Weights of a small model that answers yes/no questions on an image's attributes: encoder width 160.
Rows from block 8 of the image encoder of a small model that answers yes/no questions on an image's attributes, named by matrix and row number. Rows with one number belong to one neuron. Each number is 128 + 32 x the weight over its row's rms, rounded and kept within 0 to 255. All counts start at 0. Numbers have three digits each.
Before each neuron's rows are labels from the 100 images, of 14976, where the neuron reaches its highest value: "strongest on" is what is common among them; "colour at peak" is the nearest of a few named colours to the mean colour under the peak. Only what is clearly more common there than usual is listed. The data: photos of arthropod specimens (BIOSCAN-5M). In brackets: how many of the 100.
# fc1: MLP up (encoder.blocks.8.mlp.fc1.weight, 320x160), inputs 0-159
# fc2: MLP down (encoder.blocks.8.mlp.fc2.weight, 160x320, transposed), outputs 0-159

strongest on: order Coleoptera (84)
colour at peak: white (91)
fc1.52:090053136170196170159113138142112221094124081094155162150151110067119098125133125108168092149124095104150147148101186115105126114097093174176146118112122139149139146193141096135187157125158175153142173132129121071096105087176161128156171137086084133149145135156137096148095121130171088175105120175120127078112159122116153111142086142142029105186125156150132157089135129117141172068111138163089166154133125122141163108071125108130084151185115138081122127176167146117138087108066104
fc2.52:147196119140150172114104156157078157125217150096135139107070071120130103136125122149096150152040112136136167115121099102109136120120136071163121159170167083141100152069113148113146101151188142201155088110155132140164120130152147160168097117172146156155142189081156152135145147116087145101147122112108092161140117101106174157169179142130172092129161136070126056120122108121126102089130147128084117151116175108088125128128098102100217155091165098129048130122110102114210137115174140

strongest on: order Coleoptera (81)
colour at peak: white (96)
fc1.100:096132111114179176128100136148062162126171124084137097178074161115129207158135094162133179165116171065093161122165114128104198138066127195130160141137142112111109106152099154131135201130182144081135124137081132089127068112177164162125081184123117108131087182101136126097120163120140155179143149141145141138112101179130155107149179155126137126195087144064081084080123096117130157116142175104183102117137111148083166120197136135143139070088149088145135117118171122110142129143120151
fc2.100:153138070108204147080148157117091098152113122084096146156119101100123111174119121136177175159160126123147128091148160100119146171124105096137114116161051132126136162136128125122155151133107111142129101165083167149060101092123113140146119088105121154130147196184147103133114093136140097076116143096099165138108192152110097137138144089138161127109176124109138113090064131139094150104175255141173190149092151068076162090074117125137178176116112143131159131131090091130159128153127078

strongest on: order Coleoptera (44); order Hemiptera (29)
colour at peak: white (65)
fc1.135:095066095126160130108097130093075109086106110149161135173118145104172114125140120117124088133115093108181097151145144166163131154069081145186130154094094148149163206123109075100151103086148132126087108080158164139101155074177163107162103123150151145145171157124190116127123125148168067148110174181130120089107136146175143117100090167124082060126122184113143098177069135138133205128094170150091143162128193160155118092125130080064047082149118116110093106133142137115115150122103134
fc2.135:136213087120135146149139144184093119115185107077167108117063144124115154128155150190121151120087145116118112112115130083077142149102133083137142131103118169064125110082096157139157130101172084126126113180140105108109123154103136065080113128120165147086153177113124127122063098148085181107122134145158137132159077133182167089129150128109134107162100103102150144076165081110096087091184177093103098133090194201057179125184127080110096118144148088136116149122158098146157086073139154

strongest on: order Hymenoptera (64)
colour at peak: brown (58)
fc1.260:138145075114174152114058147154098134119120185139163133083127076133126098077126129156135144159104064129143127146093095143129120165074089184181141129128106137156128144120110097135134101110127145168149129153114120128146104139116127107159129117161139173131101108151181103169079133163187116122149207134092132142163127130170094139079136111106130086145153122138154096115077150202060171098124101100134187129129255124146183116094095105085130108107107154117082158133099127084192091112164182
fc2.260:176147092109077106187089114126145136092102130135117107097081144170098159088146165108107134129116134113103122146131092130157069101174198159133107171184124121179138169170125183139102152127171184105172086122149123168130087176112115107188116163166141103145108098178145068129119169096141137140146162135128059092131065164130153082120057125117196094184122089133170086177125079143131159176184100134156147096096128130126117153128139082113111102152124107095132168085134185162165121155128192

strongest on: order Lepidoptera (44)
colour at peak: white (88)
fc1.149:081143151089141162151083182073066093135162150116101152203089113110176175120118086114128162143122187104148130148143115175089202152139082185142077144138143095108104140135111089116116152134112155049111094141102126162108084121132188120123089103154115120180127152101182164139151107102139172165106135178127076127120081186151091160096185070164172105144139127102082105114122132141108142102090194115157091050148134115130166114167152157142152072119146107135120085129182119105121140150146171
fc2.149:116152085141128191073120156160124141152115117080099124128074112130104104151155106117184165175150125090143159099122103138103160150142130120139160097159073142159118141091137143126160133118155105178168122150150152145091139121150123106140131114114154129156126194181135106156061118111128123122109144087148148111106181129143052139101144129126124122157128112104095175139051133108084118139151233145177197157117202084032191073097118069121141178104099161154148101163138134119202140142110083

strongest on: order Coleoptera (48); order Hemiptera (43)
colour at peak: brown (78)
fc1.156:192157173111036103105126078074141066153132103119156118154147114158172094133137170136092133117102157136099107110129085114172080119131156113100118106141169172129140081114111118078086085113143091164114187166151127127093107185124111110102195083118157106093138100126101185144153107095078190131101048148169117147075147112118110135147105131148125145106099093131127143133153119115124116174118104124089097127065059173104066136141194105178137149156147067100122175115078136150132153123100064
fc2.156:135111149106085082114126111113138107160110104113098159155161149155183117117117149117189084086104154136105092106136129163176033099153107114120119076161144127095146164159138144115129187143100140137129128169108124146151079114086086104151143175147178110160152129180128134146179180059082148187156083165145121058123073166139116112111093137130128133101091133124189059167138153090126136113089128069114100100130095055149078182134127106111148142148088140109162115058171152171077185123142157

strongest on: order Diptera (61)
colour at peak: grey (84)
fc1.94:110122124126110081095157115143103142134065128070144189092159111113111087117125169161074166104160095099109129113176162164151117163094108173131094081104127149126096120133131193144138146131096141087095166094185181128174084133108088111079102129110179153128206118160156148111131157110121090164121146139103148179172166073169105127127132101158098221165142078100140134108145162160125166076128124120069180166133049096147114098137175120120072152157147152137159103107150096169182162098113099
fc2.94:193157186173091117124119111114097124106135133093123146120070138084139165085184173114079120132085165133144151151141117135144105172093163117179112142144130152124133217084148168095184179114148104212161084095147128134156078121088156089102104185157128134125133156125108109128142111131196151142118158113122098083120151104139119092123134202090166106134177080102146078119106148193117113138175113099089147167166197141075175171135125105100150144102112120165093140065151132110176112177157146

strongest on: order Diptera (88)
colour at peak: grey (98)
fc1.107:086122107149204166115110099153106147149131095132147159141177131061099115129093112134158196137174071157155141138152166136118155140098152199214141150139131096169124145161091155088128144083143171110104129123098134108109122119127146113112095164106179181152106144158194157071146186118166078162104175149087112144180103120142070139136170102131064161231078140105126095136144121135146184105107141151087161090172118099165140159071146130114149116171085121137165121120082122141106147134153106
fc2.107:150154107168130151077130145163114095110138155051144078170065071102158144126149132190087128127086167042144154164122075120137150183131087132183132093144133169109083155144148125128160136115111132201148079088116101117116173149131126077185133173137164111120133136094161146138119128144155155181153153120140087151141118137136167167160145226114146151120160154102116154092051114179082135095166153177126136145102167155105155090158068083183129150115126129109082138155145131126152064115126115

strongest on: order Hemiptera (40)
colour at peak: white (74)
fc1.57:099101061118132155101076072149065122139128159125161135152097131065143139129152076149166202125134139098166138136148152177135153191087131189198150173142117140202133157113123123142163158074192156139102118153106117155125149137141148164114100140136104136160089115142220063143115133111190102142131178166099094131135156147121127145107151088161095110199094164085150112117103131133124162090064115130163120096161184127181177105105102092083091119149131096095143116099140161109120086158161104
fc2.57:150128080121134163085143153132065137105181101104119086173039124134114153103092173167101133149080114045156137121147108069129116181128099139149137091090083181111133122138125141116173153131167144165149114143136101113144155071156118075158148161168177091132183139100158082109089099137137131103096147163139130121093113191166199130130134163071155105136142159081104182149147081152080149083173183119145072157124140175081131092203129079127098085105153118161127136125153160108137104114110150

strongest on: order Coleoptera (50)
colour at peak: white (96)
fc1.221:060088156094133160123086134137092149093162106124147121181069143117129167156156125164107152143141163068144197112152130165107197111059145168164170145124115135078095147172098119115144164139137167137105147082089152097116052117148170144151095137102099093132124173121131122092104176114157143173135165153130106051113074185143133144135128135132124132150164167073093105116077094137107178106120171111130129120164125112081148149167138100132158059114118117079105074168207142093165160152070156
fc2.221:117113064110186164088160168124091098187125172090135144115124115077122093180105100126142157154158104143162153112133164101081136160158124132095154122114047144115139121102146100173179081117121147174123131134119124144068157109134133139116098133093120112112135194144133132119106113144122117106088167127109147150159156121153079144140173084144156159166147117127088137097041166117119137106125255112168155163157152060081152075081091141115132153146105146134115156141152064143150148131113083

strongest on: order Lepidoptera (32)
colour at peak: white (65)
fc1.235:147175100131167204179087108170117120127161156108093143132122095138160183125179137137089147185060153076126128126087166126107169169130132172153147172115143106160167176095118093101125147130141148146123105144137097080142097128135157092140115149197135091145148168086109147148136124135171187146128195104165134075055124209168176100115169137110165102149146122103085084103086123126127148122153197135146137114131232136090162156142155129143144052104123118109138124134152179101157110175115138
fc2.235:138102069143157138096089096103113144164084168129112169159085153107112104134149161129143193164188138096110103097179125119080128118164149108143088086133042121119122146120152173134172107090117127121112138158154123168083111141118113117137092102077091085091113158147136105147078160167157085120155117149075139108136152166084080127119157139141160138149140133131172151102057075136089143161195182157162212128126156063158184106061142083091099162142170148118165099109110124105192117184117119

strongest on: order Coleoptera (56)
colour at peak: grey (92)
fc1.3:099118159096126111163116151094156159077152127143146185160174150115116113128157162133164124209142089167098087155136172086149105184101126209118142112105119144155159157130103128071075151092124132146158171056172143155155165120171128121093162129116162111154126131141145124117199150106158081164098125134116079151139136097146158089159127125119041175154125158102109112120141134137145154099077108163009165120142135154131123071091170136110078113169149099078109120127151124097161169152092067
fc2.3:194156116154077135104133100126117116178166129089142108141115151096090127129154149149127158139114163091134204153128182118068153102144181097149096152170116104092082117096105125136184169091154148174136107171077150129144146155137108123130087158087142114092139215122162111156079152158110152138125165122092113120170090128145141105095096158131150073110145118052170145100078088072130140167177217134143134132095204160079179094169147098164191149103137096131090131092167098115130143112143112

strongest on: order Diptera (71)
colour at peak: grey (49)
fc1.38:107093114132177151148161094166064156123086084069123154129140112080162121148149120152123181142153077098117129133150146129116125149135166202162173125137142101145117123142103129086078140033143161152093187119126109150094116126125139125158100126075142175102106085163168183133153173111141106203069150130118125175161100114101073104084159095147101116169140133107158083093146155115115156092086128110138195116064150092160146091078122196144113161195124070119157166151110158111165121097139090
fc2.38:160122128141092157129137118111130104075157128077139106125098111134135164105112164149062135146100186106114109127177096081119123163165105160122114067146128169158109177107117130146176129129126146172171143131184102077172169103177132076125147149108198107116139114145138131128126138138125099235100134118172065148119101140098156129183186186133108151166163157061109128094121107179136151093160161162047105176089168151078143101170129131185080087153117112096105157151155184103168103118126111

strongest on: order Diptera (60)
colour at peak: grey (90)
fc1.233:108107170172111065114216122109134109110118081161122100137111102145156065182140130142112067074155157170105093102133225148112101101150150139085118126121137070119146085074129125166090137108094118105050145151151184153135169155098127153112120128104156123081138142123090128099132116114093100100133101097120111150122128066132127141164113098183093124098135158156165166141154129019140127136131127149120132198134116176130077120158140104129146142163069105097108132081097095147079192087139082
fc2.233:135066093129083097149173132096122131170091080078181151137139145094179082129131133197153162131155130159125155121103170168141098096119095172113149055143127089085117193197109134115091101064165186158072192159152175104126123120156147150170084138087173153166137162178150119162144157086089122189088087163144078125138111145101082146106111138182083153115111161109095092118131158076133181102103132105141117145164125092138112108149136110132123138143158046079147147160131126155150142135122110

strongest on: order Hemiptera (41)
colour at peak: grey (48)
fc1.35:100150172159119113133160119128110182119070118068154145116205147135084082103122184129133123150145122177132152151119177142089104124137106128164151126172123125101063166125174145128142122115092127152153171157169171110145122112093129152154146080078148107155157089176100207184109123132076137175095093139120178141131101153127067168106098118162097168147110118131121092082153155145126111121110158073083188168070063151133092101091188129140144107169120097144113136132171127169196143176180071
fc2.35:177127182164116095165105101151166121127146152100072113113165114183150124068096165092072091183101172142145123144170122132095129126142181115128110112130160187138151144139131188165101181111075111197197107078184080149157115128091129061158171135143168133152133118132163128120165156077162137220096153129164134133146110166130114120119081195079105129089169103112177094104133113185112101188118131163086153119115160097115134138167121126138117133112129150102109119144130154146116147193196141

strongest on: order Coleoptera (40)
colour at peak: grey (98)
fc1.167:113072174097117131144147125084095145134062114150136175102171122137121147080121142112145075165129109139123143168114152115159121119091067136158160122132093184126115128130091090092080151088091109136137127089140110143112150135157130117101165096089162096153186117154127084139169072124163079175085127138121102133160168149104090156151057128089070120094156166135146168137135096157102148045080124156042127149184163130157117120088196188083081108183124139095134098161128081121109092133101056
fc2.167:134169118162094160148127100103134144134185156096153128148111185129114087136167152138090158143119117111148130110153140169167109122127157121140094150125127055144105121064125166143158161156171102183115126132149110109129072180095076119136121159167128108107115173139099140099087140085080164105159145080102077094112145122162110049101103130131155052117085125094133045163150120108139156143163175084159117125083157126134133134136115055106222074121164078113092144053173173118136123126202136

strongest on: order Coleoptera (66)
colour at peak: brown (93)
fc1.236:156163165127051098075133084095119106141087078137138083165141144117144111103076153171115119104128179138107094134156042120159105127167179100083088087108159181096119088115104144139106134119138133129100194109114132121116122168084082094118159070115182085106145138111089185103155091125071194091124021145205107130118117101106139135138126099081134161130120098115128127122159155114134123147148076131105121151083071116111090161140169124146146138146142058107151135074114136196137107105130093
fc2.236:153118200095111084148118143121135113126123095050132150157120127141183134124153168140173072097109163132102079149109134104147052070146106110099119062137154144091178158120116140097084180157144147131121120152150103123164071112133082118137166164135179088126144136179078172116168157058106213207136119187141133090094077144158122083140129119129158114096107132148168071137149130099147092100060114111111068119175101125147087160171128120115152103103135151102124131070161100148100156111090134

strongest on: order Diptera (76)
colour at peak: grey (93)
fc1.123:124137080111139125104146090149122148185075116124152108098212113146138128140103187155146153150167036154106130148196133128110158170111112190177092131120124122078064084161117136095149155064064144156097125129117140112134125113086097105141100084106141173169161069180179159107158131121083080139073141100088128203134118104122093145124147134124073151138159157112115145113117126163114134092133102143116141163113103111176091111137132160133064142191157082119166089141073093110180133087087091
fc2.123:195178162105105120115086123163105087132148129129113123144048106095110143106154177153101130149112201098138129187162093072140168152168143120112119109102112125107146155136149131127199159106094107190167119101131136083143141129113144077123106159182184093164182118133156171084072161145168110139176150102115127085092129117153154114104149198102121071086118124065155071106110105184085129106187105103109100187114177163108176089150084106137129112123142167154089137094153129127185096133158154

strongest on: order Coleoptera (76)
colour at peak: brown (97)
fc1.209:131152129093080112180185113118129208082083095133079144138147130149120132142083163167108068078131103143089119136142097104154143099179151143080152096081125192120117042163183146097089160119103165117134147110135132156125104108127132135151153122086084091111167099116130174117143136077088118114147087138213142119126126089206135117128103115090134171144097160138145183170155144158153063175146106109097086138108102140109090186166195140149105119140136095131110055112161127177099145125168092
fc2.209:100134170108108085150130165092112127124109072045193126130156107097214118149146137167135137096130109092084093113081108102177053098100060149097169072108150131090138192095157153116124162114136186109096169162108167111137125109132095109199117172135116124123123132157096165107143164108098199200093135137112126071130089137113125104114122142142117133095097106115087074150113123136135102116067141068141101125178105099108102178112155086111128105120129089046151126096142170178136157118106130

strongest on: order Hemiptera (44); order Coleoptera (41)
colour at peak: brown (69)
fc1.92:140098157153093046150209127077176116130097089163105126133111144155106095156162126131123083102137153120113080080167136140136081050156172115102133152151149116104109082078162164118126099105114108082089135155138166122127134135085125127121155112108154142100129133144068140068133085108075170122108070136169125141107132106130124135135140116177125132111120136126145162148152123043162107162138107158106104138132050164121040125141149140156177177113099124072137085127092115169028171096178081
fc2.92:091089155124113117137128146143082132170099066058186155147154110113151124138151163159121158119150157126116100103110171136087094093093070183141144037104137131113086150149109113098113164085159178178130145138101166149109105117149099155192130143100130146179132118130107180128131148079079146194107108151130142074099076166146085163149106130167110138114135133129085134099077146103170108085044138086127101171155083089134096105144152081142148133173142084059169149171168127175109131104098076

strongest on: order Diptera (77)
colour at peak: grey (55)
fc1.64:124102116119188161146130112160117161155070085078166175123146114087109111130141123132165162164173065154152140099109144149120111166079134174159145129147115145187106153132068164102153135042136185118151154178105174137114150131125158107110130098081155131133092140163153152105112169101160063155067140124103084144133103116140075111114164122148062122188059107089125083131137137114173152083105161111095208118144124144157159116059148170106116174194137057124178156138136098130164125113137135
fc2.64:160143136114103149155103142170115129098192124067144130134099094123150196052122169161053090157074116067141106145176089068082172164131130143147158076125122172117115160146154138093147161095152127224156114105150142078129112105184135073143116122131175108115140135128154131103114110129134124209151183148134089117137105150149201128130151217116136100106190103084113119098121105157122149122146128145094089179130131166104173132181123103119096082098144131093106143135143175088168129152105110

strongest on: order Coleoptera (65)
colour at peak: white (94)
fc1.177:084118148064150185172114159089050169052161080107162154189067111090102196128106108159119131126121173089115138105112166117110198109121127197137118178157105115105093158151121132105129155105121192107095098104111157122137097105146166135123071151088101095135102168176151174075132172121144139177151144133110089093119076181129167159151140155187155151164173118095114096129124133128109159120128165105110076118121101118111116119191094063102126058134146101100097098123154117127116145122098164
fc2.177:117086078116162178074101134120125126191121132059126125108124116099117107197145161178147191133149120121142130129093125152122129161141145129109132054172059138134095124089117152143179125093113086165133131117113157173067148121129153117127133147057125093140129211155149074122098120102096152082104136137127171147170149143140090160159140116187156166110148131071104170108077143140122128149143212146124173184109141079058175106098097131179162190097127107120088142113114122123180157139097075

strongest on: order Hymenoptera (55)
colour at peak: grey (35)
fc1.113:120089098126097098122138116128084139148074125108103185070159118092103061136177137118117170192091137129102153133119141145156151194152150134098111100136152138089142168149144140103101109063114124167124204153173133112177115086132057091156150114125138102135191076179086164149155178113129128139076085123117161136109115145123112169137119125110103155134164093090080095110109145091156145052101102061108191188125073092162099118099110138155138126204152139104165187153130084150171103104130136
fc2.113:174172220084096081151125107158155115091160123135113085137126117138109187103126169144082103122090188118130123162128071133157130096112163128112102141089183127079162081141155124120102190166104088178186077136152078083134065130117099122142124140126151128146131074169109185123145156097147138209148143136165122090075071130178136092093108178096132066107136128160159112110123112187119107118163104071052128146123120121117161154151163165092120103127090137169135137102188124111160116126103145

strongest on: order Hemiptera (66)
colour at peak: brown (55)
fc1.47:179109179096119065123166099139156106100101106143115093112182089152173104138128140085100065072154121157093128134140120129100106112146171117128171148072097129128138147088178106122133079080105147143091152159113147091139181158057148117152123143121078084124131123183057179143182136092115177127124059135198182151071140096142181185112144183144114142086151106129098169166133125069157122137140136130107160128138080104103088144153195119136110149133100121090097150121128129203074138147118093
fc2.47:143131121161123115126173199122107094154072059073114167122145124163192131104122191168157153148116165165148090110063172192106047110135103150116168058089147139073123153171141122113105156120089138147140157141123127152104094121116117155165106148128173128168157099174104178107191145086084162187092117132108099074125094166181088148140088087139115156135144129082162098135140128101111095147080147103139126138143116065136108168105161080108139130138125092055124167132178123130093146088083123

strongest on: order Hymenoptera (79)
colour at peak: white (66)
fc1.216:088157172147120149141095123154097206179159153101136070129107111118108197110139101153127153123161117101067209155197097093075208166103175094083150145092145147102161141170111153135153137172163123086170139120084103108117084057173154162141137114091136114139074145139099150106116156152148132175135149111120158097114130115087137109165167137122156103167135069086044106123115139184127141098147182077136118091122120126139195154143143145135112109110123088173145090189138080112143147141108121
fc2.216:098125088102163177137106180139157118130104179103095138120096092161081084178123103108157193156127174095119163106101099143124109151130158081119140138136041147143138147105086111149154134092159106116151088166094140183049121097099154131135137139105055136143146201146110099106122110173150146112125110111154132099108105122142081129147150084153108133117153147063143146132101126146138084158147253139170183124118148086045153066090067101124156186122132157134160110132109082137138142091127120